Weights of a small masked image model: encoder patch size [8, 8], decoder width 192.
Rows from block 2 of the encoder, named by matrix and row number. Rows with one number belong to one neuron. Each number is 500 + 25 x the weight over its row's rms, rounded and kept within 0 to 999. All counts start at 0. Numbers have three digits each. After the name is the row's rms in percent of the matrix's.
# fc1: MLP up (encoder.blocks.2.mlp.fc1.weight, 768x192), inputs 0-95
# fc2: MLP down (encoder.blocks.2.mlp.fc2.weight, 192x768, transposed), outputs 0-95
fc1.484 111:547468464518524528459495487509455480488505467463516470484524507476478507474449471528538500486501479513481498518466514514502504521487493503484535482488508506525507476511485500466503474527502513469533479485484492536492475477461510534517467466556510531489468491506502500514549535487496472528
fc1.485 098:473460520493503446502539490494553489463484501479523500520452487499504505527515487467502491543513534510476495488499465527531509521515477513526471425481451506484526529503485439490505485505535459471489490491505540518519476500516484487502469515515495509468496502488479464480502503497496507504
fc1.486 096:489489466525509467510523476508502546467520501467475509480550525465519523504506495506497516502479520479558499516517530484511491431474456506473513468534450549499531514531477519501519517515478530474481485479547506501512490552520510486502506505515485490519534508503471467505532527484516527502
fc1.487 085:541534526493500537485486497495474478504497541492519502499532489485502508505486532476509497505504509488496479518499478502550530470506492522525500496508494496493522497524488520506447524461510497476520475477547497490507501475468497523504508519530527514523511463438476492456513487452494531537
fc1.488 104:474469488493514516495514483527511470514478484482481486510529453511467509483501468469498515487483511504522500541476519501532472492479503476520482509485540473502449506486524487486514510520505504501499511501472482537507487506448490512470497494470486528483495476489477519540467488513506448514
fc1.489 093:482504485501486527515468486497473494505478509481489488512542511486484511471448463510462530471486501541516508447514494523509557482532524511517496518487481552443456473498486520509507466500498472535539493496525509533541563532546507516444477502506496467497556488512511491484532510506494491483
fc1.490 103:506503449494503541508461522467442488452464518457538510505537554477462497489513516535513525518552488509482480516483462510529494512547491497510481488530488511479498498500504566489493511459553518501539481508502484516486538512502454506471458484500534486481495496465529503481546475503476474498
fc1.491 108:489523489535492562468495486471512518493488529505491485507458460506494489533453482535531480477458505465532490475477521520531544510538467474527506476505525492509512530512502478477501526472493464523510491500500503493523477500500476501475553488522487499511469495512501494532515472495478511522
fc1.492 094:482499487466471509499555517443567502494508485466536509496497519525517476506486508504485496541461525462474466493465496536510539506523515506485496525460499441491541505526528457471479491517491475518506484534486478536484509512501505492496465506508501469514505473480502473477480476515508522464
fc1.493 102:485477487514477488437493474489495490494511526511499521494516516512540505497497458498508485465540500475526551518496520518491510470482496501502503517509466533525486503493487488465459505533496493478474485495491495496493497461556546503470531461518475485474533508475516508513523474526440557497
fc1.494 108:498518464519524490486531444472524517480481490515489451477505514507511477500484505491502513510486514548539520455487509519505532476492510547504499497485450516469476507482521507544486534489516457493485481487468477538510471527552488495519489505477493486537508551507486487484466488487510510519
fc1.495 100:511488478506533463501494493524498519467527506494487462472525520499541474483514526497510483492464540468499511489508467513503524471477485521489488465520471525506515500499484470461524482439510492509515486511543482493477498527503536478492518521499423492528528527513547474508499524500516482541
fc1.496 101:514501485507499552485527493540479493540502527471475473506549536489501463504462502535510572503492496495494470538475505535457489537501484492479547509547517489528472506520474510412490503523485518483483488497498483497484464493480542495510509494552489512471502506500513477482533536487518504498
fc1.497 080:507507503473496466468498521481497533527476522479528507466536502510488481546514532485504500517530459504512509505499556530506490524517474504542492498483493441556469508538524493542484494446504486494492508515471528543537499496515507503453529499500485484499476474462475465482519501490531528466
fc1.498 122:487452469482483528500523502459457514492489498502509534516500535497535473528505499535512507480488488504440489509489470504482503506551486494553504501513515498573474512497471513488508523525491472461481452494540521499525522453500537513536525512493521491522512505517488471511508453486440473490
fc1.499 096:454511501515472456490506518517518488476471473491522525515455505481522482502526546464499530477533514477497518525523510535523489532531539523528467455483473478463510503471518454498492502489516485477489504541478570474491494487516495482468479521478502509461496487474483441525530497545504551492
fc1.500 099:469453511515512526500515516508484497534553524475513522503514481466528466498473473537518502468511505474453490536464479514517491505511465533507496504498518540554523499492494479510437528506473477489473537484493493496493501433541480520508511522524486480524488513473529504552504487509475484517
fc1.501 111:456489446535493490536470522510539527474533516412490477532524489502439521490518505487502496540454493450487512508472483507517499491464450549555520463511464515483522509484512474520510477497538474487487507475489450514502463489522518514517529548508468518515522528514533506519489512501498485519
fc1.502 078:502525466506487548457478520471503489518495522510501508502540520480486486512495502531478548460476485543541485546500504492512492488491480524521478482477476448509467476502497538468492509498482509518472484521559482521530524509425528538473505484525503484499483463527492483482493530445491513515
fc1.503 057:553504496450518535497477487508485473536485477523453528495470525505487502523524505495432500522547527548517514487484531489536500493505516526508500512513500491454511442448500526517507440498436492483477492543473516456494506526522498538532465534514506494480523487524485519526518548473541539450
fc1.504 096:496487509512509465494536468493470524486490461538500485494463503445475481493487505509532528512476494529516455442476500513492525509545499467570480542521553469526541507513484522515508495499520511512518468500519452490477493473532493510549508471501457510525530470509508471477486500476529480543
fc1.505 098:504471453475489471529481506521495506506491531504547513506475511537511506495494466510501488500548483477491527512484497497514526497517489511511459463491478489456463497491502508512516570512510502459519507493467514512504505504456524507491552491494502488528502463557537517526505523498514516494
fc1.506 106:503487546536486501513441574449510504504505456501495488521472515496489491492505511522490488478504519533497526497480498501492524492494546467516468477490502502493487484497487512502503480505471523543510492480475514482511498460461450501513535540486517489491440459515518467533498473493475496513
fc1.507 091:484530510520471494574529493505507483482520461489536522490503512489514472520538517506529512509533519542513487492508490544511497510505493514508489486496437524463510505485456475540486511536422510509445487518478514533521550508454487479528477514497495490472488493521510491515475509507546515472
fc1.508 083:485489498480537506498530523559490503487507492469508507499499491509511508520489471502509482489531529484494486513523519481526508532520508477517503469480486567505543497473486458468534519493491486469496481526498524481449495461527506500498494458549485496458484486479500460526513512515502512464
fc1.509 154:490506517455467571527549499473527481518502447489527540514511506513518512507520494525497504517498514496519459532476518517512518495543517497510524544482508474524529514512491470469508504508512465494483543505515477503443519515507465504496459477493514496497498456531491481506526495503496468462
fc1.510 088:506463510553509513532465497536504479485507569472496522500545493502504480488530464506519555508519479520480502491508494508483476485526491512517473483528513489461521463526511519492462547512503449520509485506534485473489490534468513546456485501489470506480480480502528503538529515505474548476
fc1.511 081:490477483487498506462526485471526511476534534535504468539445477511501494545484492477541511481522521471516517475510525513478504492448495526504505498484472516551501457516473425507502525497492496483499500458440511565484500516524474486538524503518499501493535522540510482493497511507517484540
fc1.512 057:483544519480478509523487480506567525502468496515465530544463528483458516487500476445503480524529490514489482516500500490476546530505505514531500460479510519460466447436515473486524461504474488506464485505483530454513530504511515496492483515546478484468540496512474530508525496491508517431
fc1.513 088:523509480546525495473505536491502556511480469470489504489534496507501515501487517521532491494518538520548495459488476514508510461489460533506519485525497487500518488499486509482498513506543544475525510477465515488461476509468483485511497521548509529524483482516495532439509464493466522570
fc1.514 097:507523485464471472483468472496509512515503521509480546505507494501522510511497520487507527495511547514520480491532502499507524496515531492518506443482497510466501523481499478485516525504469495471512494506482479517479502454490484486503567482531445531487487439514505500550513531532529485446
fc1.515 105:503504531466525494480514537522473518446524500495549497519475476470506511519466502453518460512451507491486459471486453501541495498470530480499458488501489489501522483514501471542472520517523487506521509488515496522498473518507468529536522514526464500537459483500536499529483532485524495510
fc1.516 114:495502470480511506527487532506449512524511500497486468489481471470510484542496505463472495504518504493497572483461503542492488524471497492471503470496519498527498524505485504455509505548492537504506517471429464502487462525518483548506479492472506532493536506487536473507477483489511517536
fc2.484 113:445489510475466493523510480512481518512473478496489515492476520531533485475490513514479487504466523531504447508490515524492477425522490449496539473519508534446498467495511447466519489502515452518526485520470515509475499454443490521490481489521510547500512498489514451543473522498481500537
fc2.485 100:491517502505480487518510463529512508487538475517509507496500525540503538535504496495500490490474527481518540480507508465497469500461486460465548532506474522500569565479484463517499504518493511496476512445493495453511524479518483479491497506478448497548489534516530518481472517476481502520
fc2.486 101:474483512461499470482453508539453499452522561513472488512506513482492428502528505535467498535504485514513522526493472522501494464477519520520478476504487519502469489483472568486499514523483495552496522525483496513500487519553485511484497516489506490498487472496479471558485531514505508463
fc2.487 104:507484477501476495519529473495487496492465517460508487491498527498527514534514452507486496503534471499471513500500483513525481479523467523510482476479480520456491513516518459443525489496518484488477505552517471504472494500510490554518463499555500469497512467506528525560514561548479459549
fc2.488 098:456562496491500504510504484477528506499496478500541527514492502473523507476524501470506513542464480487478529487501516519530516502509521519516507518505497494500497514522510494469512467472525492525521477518546511477512506499554529465502503500525475491507485475490531492494494474493520477465
fc2.489 102:517487514562455533526512469500498483477505526501503516479548502520481504488530503459510472477491511537504438461499494501512494480505481495509480517499482501485537424471499488510527517498510517510482455465524503483517503485511508507489501508501490518537516497469499475495502469505514545541
fc2.490 113:494480522477517510495510498513487499495513504452480483509461499554505534529503462454496460489504508475463510517494472510483498495513446558573508472513500490495517461477515443514489465516525488497480504498473516513509480485501513531477515509455499461500509475520495504530496551531521519505
fc2.491 095:538516507480520506475514502462506517510536505473469512528509534496491514509494463524493469506508492517516503463476506523486489511494507493499504506518527525466454506518504531519482461491477514475484495530520508492510493494490514539511495518473502549524518511466523520529481613487505522559
fc2.492 089:457491461477548498493510493484529460536468484470493498552500522543483530514503527523492513542523548484499497497513510513515495524520514495501522511519496471478540456515491463519498469507504475506474518530525474493509492496506489466495480471518508533498469461508463510481508529486519504500
fc2.493 099:505484536547506482516486537474519489506502500521511525514493496533500479488476515532505512504486507504498535460484505475478518527510495494436507510485517516480535511489504579488448558508478498519485490462514531473541526516506507548495473517507470527501527573504469523538504513537495519458
fc2.494 099:522512507566502492487513473563513455481494526438497476507495533506502469485513518474514473499532517476509468443486490478544502431531509496490486497495445521507517474493481530533505501470515482500514475498497469491522484514512508485530495499514482467499497434492505485537524492494514500540
fc2.495 103:484514503501532492504440490514469524515486502472508465472471451511488479477510518534510483496524496544485538471459467517514498484522515506529488444524501497522515496473511501513538520509513511479489460489487511444535490514521490572504471519519469521501520506474527544530533525471502474507
fc2.496 112:490537521457544508504536467493467496493495504505500517497491486490508486473505517501476506520486521512511484517501501506505475454445535477491496475506495493458496518490534504484499518513539488521476502525500517484515511507444464544524455479518524470522502523493505502567505510511517474511
fc2.497 085:470548501498522505550516511528460462526491520455502504528454503537445546456486503488500467501535503483484479519488490508521520504477520495503489511494507432473495469501518538509508509515498479483502478493552470565485502490491493515493515513515503491478500486510512480449525535474495507510
fc2.498 109:511523519514503511474475488494490497520532498543510522478515536521475481500507520496494497503516516511497483505493525514514510507527522476490480467515495518502483482512490476445517477516514503455538501494467510483459493503521500486511478490480511428483473509513527480493506477505519530505
fc2.499 081:501499482477488519439503501525475478445538490521468487454552510511509511516509521512508507500461505504480491526510508440506505483457531424469487531506524524475551517487530466516536519522536530520481513482502465466520490497520509480485503520535473520503492507539471539478508487493479506521
fc2.500 092:502486508499494475498469521467522493533513438473493456536527498461553481488502537519515484514519456517506507480487482487481508509519502555454486475489476515512498514511510541512494477482469505506484501523519527483547535513474499481483506470516481505518506535469533459510473506522487524537
fc2.501 117:533549520493481471503471516525475476508499485487520478471543523487489508458499499484506483493542508516509509527485505520515480507491526484516481426494517564461475521538492520511485477478508517533505498480494497453519494500459498523517470486505462455532481470498510532472504487464469518530
fc2.502 088:495527483473517516513515494473492471486492494493511492535535503478490493485524478468494531570507490510506516526492510509501488461512473518452510484479522506498444553528527484479458473495515480498511500524492478501487482502475537558497480466494527464510500470479495530499541505507469527518
fc2.503 072:537504476520511506519511499502512491513496515477495485508508480515528510461498520515491507498501493502494523504509497463515497497495500519489494494503485512479488750553507513509515512498507470499500508507496477499462514487455493491492511493479498494495499488495522551497483494518499504499
fc2.504 101:489516525491470495508515491506508535509513490529480495502447449507511508585493533529489466474503486519490472458491496539498464458458438452470538482498522518491463486517497470492541536497523483523520516525545494490508520522517529508515503528433497477513488524501545476480506526508471515512
fc2.505 106:476516496480487487481520469479443473469494514534512491493451484537497511481509474485511516472499523495501513466504527512508506491507485555487495499464479463485519497521507525483512529505534552468525491480484484517527485463507467476516472489488487448495513481527480465519490508465510541519
fc2.506 117:503500475539517490509508493506472483516467515506490485495469493496491489505488533489489475457461514492508489479500476504475452498491490540499515519497538505477473516479527529464486515508476520521465495532514506525525504475470506479474498491531543464517536453485436546546505537480497494526
fc2.507 103:487514498430497510512495454476522518475502473487486510494456508463523507501506522537524484498483460497484509519515539475522498482478475474495554560486487474509485508466484464476474440487538483519508513530500498521426518488534521490511460512528500505491530492476469532477512461520517566465
fc2.508 090:504469507508475511535503454498477501498512517508498509517525514454545519507483547486535514477498465496483485520496500500477557487458501461490513544502495492495543489506483451561490459506492482555488504511507487501513541536483491480504480522487471472520540499498495536466493484529515472484
fc2.509 122:469499482463509538514497464508481488529444460541522498537519498524497515481483519534508482524486506475505495503507509511521510506526507478507492450495528485483490504541490508498508484473456494499491479523504496484505508505510456446489492514454509517516485480504448519513475474479509538495
fc2.510 099:490494507552449499499502500536490541482520512489522515484522528511519502513499511478487502506494555492489493517508497461462531543483546465535491457514529556461485494479508485490477475506514529526490477454516501501528489491504533512522515499553494485452508459508527477474492476488486494438
fc2.511 093:543529494513517520493450493506471536517539541484481470507507492482535466463495513509505518504511477490487472559504484453524477504498484471483510526516517551487484567516544508462476479520532496529459526492499525477497474487490546489512509508500475480525488486502524516509491542502517517490
fc2.512 071:523505516505506484527508498531498482514495491493492511519511499496522511484504481525498501519506490504504498473500500468516489524495509518498508501497504535483509734562496505477493528492519460469496531515481504502473521506477511500493493505482501519502493472519514537517470491504498498475
fc2.513 093:479458490463497487486501497546473464480483506486509506503470486512492487516500476526501518552518519470488521509472458495495508489464443505505492500514524511470470489506522509477501494499526502530486507564451500497531474496542502479508484494499529541486491468505518511610504510516489490487
fc2.514 080:500500502490523473534519533514500558480506481535496505496490522540512478444505502498474457541484478506505484487499518496478496555531508507463516545490497505519496517519536529521497475478506453470504530539465477505506503487491478495481483524546491540536487466490461506535566554491508554509
fc2.515 094:503510517534510498521521547491505481522464501537498536534479444497514485524518565477497484442474507529494497477511522536445450460498448525501517470493500486464515520527514462507505533473463523531485512482521491518506511528506516490502504526486538470467479505464526501519514533504507491511
fc2.516 117:469543509527526529514492531461535433514505459481507475491488495521465520521497521468534501497523489513477492506488501473512498490525487521498508498478483500535508488519521492535511460491523520453467514488540481499486500507547505496508529515524493531515522485485435524524533553544516470480