{"encoder_arch": "vit", "model": "masked image model", "dataset": "crops of objects in photos (Visual Genome)", "train_examples": 123503, "image_size": 48, "grayscale": true, "crop_scale_min": 0.5, "horizontal_flip": true, "translate": 0.06, "method": "mae", "mask_ratio": 0.75, "loss": "mse", "encoder_norm": "layernorm", "encoder_norm_position": "pre", "encoder_activation": "gelu", "encoder_mlp_ratio": 4, "encoder_head_dim": 32, "encoder_fused_qkv": true, "encoder_bias": "all", "encoder_qk_norm": false, "encoder_layer_scale_init": 0.01, "encoder_parallel_block": false, "encoder_dropout": 0.1, "encoder_inner_norm": false, "encoder_drop_path": 0.1, "encoder_patch_size": [8, 8], "encoder_layers": 8, "encoder_width": 192, "encoder_positions": "rope", "decoder_width": 192, "norm_pix_loss": false, "decoder_layers": 6, "init": "torch_default", "residual_init": "none", "optimizer": "soap", "beta2": 0.95, "learning_rate": 0.0029, "beta1": 0.9, "shampoo_beta": 0.95, "eps": 1e-08, "precondition_frequency": 50, "max_precond_dim": 512, "one_sided": true, "adamw_lr_other_params": 0.00088, "max_grad_norm": 1.0, "max_steps": 16600, "batch_size": 128, "epochs": 17.2, "lr_schedule": "poly", "final_lr_fraction": 0, "warmup_steps": 1660, "weight_decay": 0.07, "adamw_weight_decay_other_params": 0}
Rows from block 6 of the encoder of a small masked image model, named by matrix and row number. Rows with one number belong to one neuron. Each number is 50 + 15 x the weight over its row's rms, rounded and kept within 0 to 99. All counts start at 0.
Before each neuron's rows are labels from the 100 images, of 14976, where the neuron reaches its highest value: "colour at peak" is the nearest of a few named colours to the mean colour under the peak. Only what is clearly more common there than usual is listed. The data: crops of objects in photos (Visual Genome).
# fc1: MLP up (encoder.blocks.6.mlp.fc1.weight, 768x192), inputs 0-191
# fc2: MLP down (encoder.blocks.6.mlp.fc2.weight, 192x768, transposed), outputs 0-191

colour at peak: white
fc1.657:33 39 52 39 24 51 68 47 47 56 51 31 70 38 44 42 43 46 45 57 65 42 37 45 41 62 37 84 49 33 71 38 34 39 39 55 38 49 48 05 60 54 56 62 52 40 60 46 78 50 43 58 62 41 46 39 54 26 59 58 63 39 16 43 45 54 50 44 72 47 16 68 46 78 53 60 35 63 27 41 27 45 36 57 57 52 41 66 62 72 41 26 50 64 52 12 50 41 53 43 50 40 54 45 74 51 45 41 59 65 58 45 24 71 59 40 25 56 56 74 40 52 84 63 55 57 27 43 39 56 58 88 63 71 59 45 77 43 32 55 69 56 61 36 34 74 31 66 55 58 30 41 24 97 36 61 64 80 58 51 54 51 22 40 68 45 48 43 64 63 55 66 47 57 45 76 17 83 65 53 42 39 55 45 58 51 50 54 65 54 61 32
fc2.657:43 62 58 49 43 34 35 66 27 44 53 51 30 58 58 65 67 50 58 54 73 48 47 44 62 52 51 51 44 59 53 55 37 74 59 55 31 50 45 73 56 50 62 56 45 51 42 52 51 46 49 48 28 42 99 48 66 52 87 47 27 51 59 55 48 51 44 37 37 40 99 39 54 40 57 55 50 40 61 44 38 79 61 41 62 59 63 56 71 52 60 61 44 60 47 64 60 44 42 37 59 40 40 52 56 51 37 46 37 62 47 58 46 57 44 53 42 55 45 30 44 39 50 13 55 32 08 36 34 58 32 61 51 60 36 45 52 36 36 53 47 61 61 41 52 47 38 69 51 60 23 40 68 69 43 41 62 09 50 48 49 54 59 24 37 43 59 49 65 26 58 80 25 57 67 55 45 47 45 39 56 28 47 44 49 51 61 34 51 64 74 59

colour at peak: black
fc1.731:16 21 44 63 32 45 47 47 46 27 52 48 54 53 49 61 36 37 57 55 62 38 34 42 41 74 38 54 66 32 64 46 58 45 39 50 60 40 60 81 59 43 37 94 37 48 64 53 29 41 36 68 55 49 49 78 58 39 57 44 57 46 40 50 37 30 31 65 49 55 08 46 62 63 60 40 58 61 25 77 31 43 33 50 50 43 56 67 52 36 63 42 59 61 47 20 63 50 41 26 62 68 52 60 58 53 62 51 57 69 39 57 58 25 51 67 36 69 54 47 44 63 66 59 57 39 50 49 54 49 36 81 28 79 65 60 64 61 43 43 30 57 47 50 47 61 54 75 67 29 35 33 66 19 44 45 43 41 51 00 45 64 63 61 70 16 64 54 54 65 80 46 54 63 59 77 42 39 49 51 55 67 51 68 52 46 99 62 60 51 46 67
fc2.731:52 55 48 61 44 40 23 66 46 57 26 55 52 56 64 58 46 50 59 44 55 63 53 63 76 45 28 32 52 32 31 68 60 45 51 34 37 62 75 40 63 28 37 48 42 46 45 56 60 58 39 52 54 20 47 48 42 52 53 63 47 47 48 31 67 66 40 36 20 31 48 41 49 26 66 65 43 34 40 53 16 50 45 64 51 60 61 69 52 52 60 64 50 68 67 24 47 55 28 55 33 46 53 52 65 76 33 38 35 57 36 51 86 65 67 41 72 57 36 44 24 43 16 46 45 42 46 36 38 49 38 56 45 55 74 41 19 69 40 71 47 80 37 61 46 62 26 62 60 59 28 41 47 80 26 36 53 53 57 42 50 39 57 86 67 87 47 21 42 32 39 55 41 44 54 26 61 36 24 53 61 21 48 65 65 69 41 44 67 28 45 99

colour at peak: white
fc1.110:32 55 33 44 40 67 42 52 60 31 61 71 50 53 52 66 51 59 29 41 34 53 31 42 46 57 47 54 37 35 72 45 42 51 41 44 46 59 40 13 58 55 84 49 50 29 20 60 52 45 54 70 46 59 48 45 55 42 62 47 30 54 33 50 27 39 43 56 74 49 00 69 69 62 55 65 51 42 35 50 55 45 56 50 74 63 57 66 85 50 36 59 41 71 56 22 43 51 75 49 45 57 29 39 87 35 53 43 36 55 26 59 58 40 66 46 09 70 58 52 36 58 57 56 52 53 39 30 53 67 79 66 38 68 42 58 64 42 52 40 59 58 47 51 50 66 46 71 46 37 37 26 48 37 60 49 56 28 33 00 63 62 67 63 54 26 45 49 43 50 76 62 42 57 51 49 45 48 48 67 35 31 47 64 37 55 70 69 43 49 68 68
fc2.110:39 54 38 47 44 34 40 54 41 45 54 52 47 40 60 36 38 42 43 79 57 60 42 63 54 51 42 49 58 37 63 55 30 50 50 52 51 63 60 95 45 36 43 48 53 51 94 61 43 62 52 44 28 59 99 17 53 58 32 46 78 37 53 37 66 41 55 37 38 47 97 45 24 58 36 46 33 45 47 51 49 52 54 50 36 38 46 50 47 52 62 79 65 52 49 31 58 53 52 63 62 71 60 61 55 44 40 47 50 56 41 44 50 64 38 62 55 51 49 53 39 63 47 21 44 56 57 36 48 54 43 54 52 47 53 45 55 52 40 48 55 53 46 52 51 62 48 41 61 60 47 48 43 64 38 53 45 63 49 99 44 55 54 59 53 74 52 46 37 67 49 65 71 51 62 47 55 48 52 53 51 24 61 66 64 51 47 12 50 48 58 51

colour at peak: white
fc1.461:25 62 45 62 47 69 51 47 53 44 62 64 56 41 61 66 53 54 36 42 58 63 50 34 58 62 41 43 32 24 58 51 57 63 50 49 31 51 58 11 53 54 73 69 55 42 24 45 59 46 63 50 65 41 45 44 43 26 69 45 35 52 29 62 28 47 39 65 58 48 00 75 72 79 46 41 59 66 27 67 48 38 40 56 85 47 56 59 52 65 55 60 50 58 49 21 49 34 45 36 65 62 31 46 91 51 59 39 36 46 18 71 58 41 66 52 16 66 48 46 62 53 38 69 52 45 46 43 41 46 61 65 34 58 57 52 56 46 55 49 33 30 37 65 71 64 58 52 38 53 45 29 49 25 66 58 59 33 52 22 69 49 66 34 64 29 38 48 41 47 73 62 41 39 63 64 54 50 40 69 19 31 46 78 49 39 70 80 60 51 47 45
fc2.461:30 14 36 60 31 49 64 24 25 61 44 64 63 39 47 29 78 65 59 16 56 38 39 48 75 52 06 40 59 53 60 52 77 50 56 42 45 56 51 80 49 80 33 66 59 53 58 52 39 32 64 38 62 20 99 41 50 54 31 43 68 69 07 44 61 37 56 48 44 55 83 40 50 41 60 57 86 35 48 55 51 74 40 43 66 28 53 62 36 40 54 56 54 47 47 47 39 51 58 61 50 65 75 38 45 34 31 52 37 34 45 39 60 56 31 35 46 53 43 48 26 34 56 36 76 50 50 28 69 59 48 38 41 31 59 65 33 41 51 41 66 57 34 55 56 61 52 49 57 57 55 54 56 55 62 50 50 43 65 80 57 31 38 52 47 54 25 35 58 36 49 33 37 45 54 66 44 55 46 76 61 45 52 44 82 52 57 34 38 41 23 67

colour at peak: white
fc1.314:39 56 43 44 60 65 54 39 53 38 66 70 60 39 49 71 57 67 44 42 44 55 36 28 58 69 49 51 41 50 68 61 54 38 47 47 51 48 61 26 52 52 71 59 43 46 28 52 59 47 54 63 55 50 49 24 59 33 62 48 23 63 32 52 48 32 48 82 61 41 00 65 71 61 55 46 51 46 28 48 51 47 56 53 80 52 69 64 99 72 33 59 41 62 75 28 46 45 59 59 59 43 26 40 86 38 50 49 54 60 36 53 55 36 68 54 11 62 57 50 50 64 51 73 68 43 42 34 43 63 70 51 30 57 49 45 54 42 53 42 25 42 39 71 59 61 60 62 50 41 48 50 59 21 62 49 77 24 32 00 59 58 60 50 63 28 41 53 50 46 68 65 51 48 72 45 49 47 53 70 43 36 63 64 46 61 76 95 52 43 61 54
fc2.314:47 50 43 60 55 55 66 33 45 49 55 58 63 57 40 39 52 44 58 42 48 48 40 59 54 48 53 55 51 58 52 35 50 61 44 56 48 67 45 90 39 53 36 55 46 56 88 52 46 51 53 56 46 49 99 61 47 52 11 47 61 53 37 52 49 45 55 56 56 56 87 48 58 51 46 67 48 61 60 49 52 51 67 52 49 50 60 53 39 48 50 48 55 62 48 51 56 65 56 43 56 60 56 40 59 47 38 52 52 38 43 46 41 62 49 68 55 49 57 46 41 51 54 41 61 54 56 51 64 39 59 54 45 63 55 50 50 46 67 45 65 63 40 63 41 52 65 45 61 55 49 52 45 59 54 59 46 43 55 99 55 45 51 36 41 53 58 54 46 59 50 44 52 51 49 41 48 57 49 55 55 51 46 54 56 58 53 06 59 46 59 51

colour at peak: white
fc1.729:30 58 28 59 43 64 59 47 49 34 63 70 59 38 47 60 54 54 49 46 48 56 33 21 62 78 44 56 42 42 68 59 50 33 39 63 38 42 58 28 55 58 73 60 34 57 14 48 58 56 42 66 57 40 45 19 56 36 64 47 18 59 36 48 45 40 37 64 59 39 00 75 58 63 59 52 48 52 24 48 66 39 48 38 80 54 55 71 79 69 45 59 47 65 74 24 50 55 58 69 65 56 39 38 78 29 56 53 58 58 38 63 55 41 65 49 21 66 60 42 49 60 57 76 54 39 38 39 44 57 71 59 20 55 48 52 56 35 49 47 35 43 39 62 65 78 55 58 59 35 48 58 35 37 56 51 72 26 39 00 57 50 51 58 41 22 40 63 47 44 59 59 46 51 64 36 39 66 46 72 41 22 58 69 45 54 73 92 43 46 48 47
fc2.729:55 38 44 44 48 53 53 48 46 56 57 68 53 42 46 42 43 47 60 52 47 57 35 53 62 44 51 59 58 53 47 59 38 49 43 55 57 45 58 88 45 59 38 56 49 41 80 43 54 41 46 47 54 34 99 71 47 45 19 56 87 60 55 56 63 52 54 50 43 53 94 60 48 51 45 44 54 56 55 47 53 52 39 46 42 47 57 51 28 55 70 62 49 43 54 51 52 47 50 66 59 53 61 45 56 52 36 40 51 50 54 43 42 67 45 55 38 47 54 33 45 54 51 36 43 51 55 53 52 56 46 41 43 56 56 48 46 49 72 47 33 62 45 61 58 58 49 55 62 46 57 55 72 52 49 47 48 37 61 99 54 38 47 51 50 41 53 49 54 50 56 35 46 55 42 36 53 50 52 44 39 48 52 60 52 60 63 13 56 56 46 59

colour at peak: white
fc1.392:20 37 60 50 61 43 39 56 59 17 54 72 51 42 63 50 46 84 38 43 50 59 49 45 62 62 41 43 55 28 69 63 49 66 59 53 15 77 35 09 70 35 79 60 44 33 40 52 60 41 75 40 58 57 47 54 56 32 71 51 23 36 31 36 58 48 47 64 64 47 08 68 65 77 38 52 70 62 39 51 25 53 39 59 52 55 54 57 32 44 36 64 34 56 41 34 22 53 34 29 62 53 23 33 90 57 61 37 52 24 07 66 46 55 57 51 33 79 51 58 49 52 47 63 52 50 55 34 45 52 61 74 40 63 46 63 54 43 73 50 42 42 45 61 67 66 53 73 58 48 37 43 42 41 62 50 56 43 52 05 53 48 65 59 66 18 43 42 47 53 83 60 55 27 81 53 54 40 57 54 59 55 45 49 63 68 64 48 46 61 60 47
fc2.392:52 85 49 40 60 69 48 48 41 56 48 68 90 42 59 38 41 58 50 34 52 54 53 54 71 53 26 00 36 35 47 24 53 55 68 52 46 42 34 74 45 52 63 38 68 73 58 55 14 40 60 63 69 28 85 46 51 42 29 45 58 62 42 64 51 70 62 57 48 27 59 83 64 54 41 69 47 35 58 66 56 55 38 56 59 70 54 37 52 33 49 48 53 43 45 52 63 56 35 45 52 51 43 38 38 49 63 38 36 47 50 38 56 52 30 62 42 42 48 62 30 29 51 19 63 68 57 72 70 70 41 55 67 29 54 62 52 42 23 64 48 50 33 57 38 64 51 25 51 75 30 45 64 56 21 68 69 62 91 82 58 50 48 78 48 83 37 23 60 40 43 49 53 27 50 32 41 37 34 56 49 38 42 54 60 63 21 40 46 48 32 63

colour at peak: black
fc1.504:28 43 51 51 60 76 47 39 49 51 67 58 52 51 72 88 52 47 57 44 75 39 59 53 27 67 49 60 50 37 64 41 52 71 31 50 64 44 40 93 73 55 39 78 66 48 46 64 31 30 17 62 42 41 47 67 39 23 72 55 60 64 49 48 54 43 50 70 75 60 23 65 61 74 58 46 65 68 33 56 61 50 42 40 60 64 47 50 55 56 45 49 62 34 36 17 58 32 41 77 57 66 59 62 58 57 37 54 60 49 35 62 69 36 61 43 36 74 67 49 37 51 39 54 66 37 41 42 46 65 53 78 34 46 59 48 75 45 42 56 29 56 47 70 83 57 42 61 46 37 24 58 64 06 59 39 31 34 53 00 51 42 71 37 62 50 55 44 55 46 61 61 45 50 55 58 41 58 14 43 30 40 48 68 36 58 64 51 41 45 30 49
fc2.504:33 33 55 47 62 35 40 40 38 39 49 39 44 29 36 38 16 48 49 25 57 27 79 78 51 57 22 66 77 58 09 77 53 54 29 45 48 50 76 43 43 39 32 32 52 54 40 52 41 61 70 56 57 52 49 47 35 78 51 41 47 44 29 36 63 43 34 57 31 28 49 59 25 30 54 48 58 40 53 35 27 39 20 60 41 49 65 55 54 84 52 74 62 63 43 34 44 72 38 63 68 54 57 58 75 46 41 32 47 37 32 48 48 59 48 44 54 57 35 49 50 59 77 45 27 55 49 26 47 62 69 47 46 34 52 56 65 48 77 55 51 52 31 29 47 42 18 45 78 55 11 60 43 61 44 45 17 85 54 43 68 48 49 69 54 43 78 52 27 63 47 32 39 64 59 53 49 72 25 50 57 48 34 46 63 65 69 37 83 43 41 54

colour at peak: white
fc1.91:40 55 49 34 31 74 37 52 48 21 55 67 56 48 61 53 31 74 44 50 38 62 33 35 47 59 33 41 34 26 70 42 39 53 42 35 41 66 44 00 50 54 77 70 51 32 24 53 62 46 66 50 43 60 52 57 58 39 93 54 27 72 49 40 42 36 49 51 57 61 00 77 63 76 55 58 63 36 44 54 50 50 48 62 78 50 65 69 79 49 31 56 47 43 53 24 56 56 61 41 58 33 35 55 87 34 63 37 49 48 18 65 48 34 72 51 21 69 59 47 45 73 57 54 56 47 36 30 37 46 62 75 34 70 45 26 57 38 69 44 46 53 54 54 62 58 43 70 57 48 49 36 43 48 63 61 63 32 23 16 57 57 59 56 65 24 33 36 40 47 64 66 54 46 43 48 45 57 48 43 37 37 41 62 61 49 53 80 46 49 59 49
fc2.91:50 56 46 40 44 45 37 51 69 53 44 66 39 36 67 55 57 57 43 22 48 34 60 45 43 50 71 36 59 51 50 56 57 58 54 50 38 55 60 98 32 54 57 64 43 49 98 44 55 40 43 40 57 22 99 43 53 45 19 55 79 28 49 48 47 35 33 55 44 37 99 45 72 33 58 59 62 56 43 51 55 45 64 51 52 46 46 44 40 59 45 56 57 62 38 57 66 35 64 41 40 57 37 27 57 73 35 35 53 57 61 65 52 40 42 46 48 60 76 65 41 49 54 19 52 41 49 48 41 53 44 45 41 42 38 56 48 40 25 51 49 60 55 34 53 41 47 50 40 60 39 75 53 68 57 57 54 56 57 87 40 45 37 52 66 60 69 65 54 53 38 18 69 34 39 34 44 45 50 37 43 49 48 54 48 53 58 23 52 56 62 58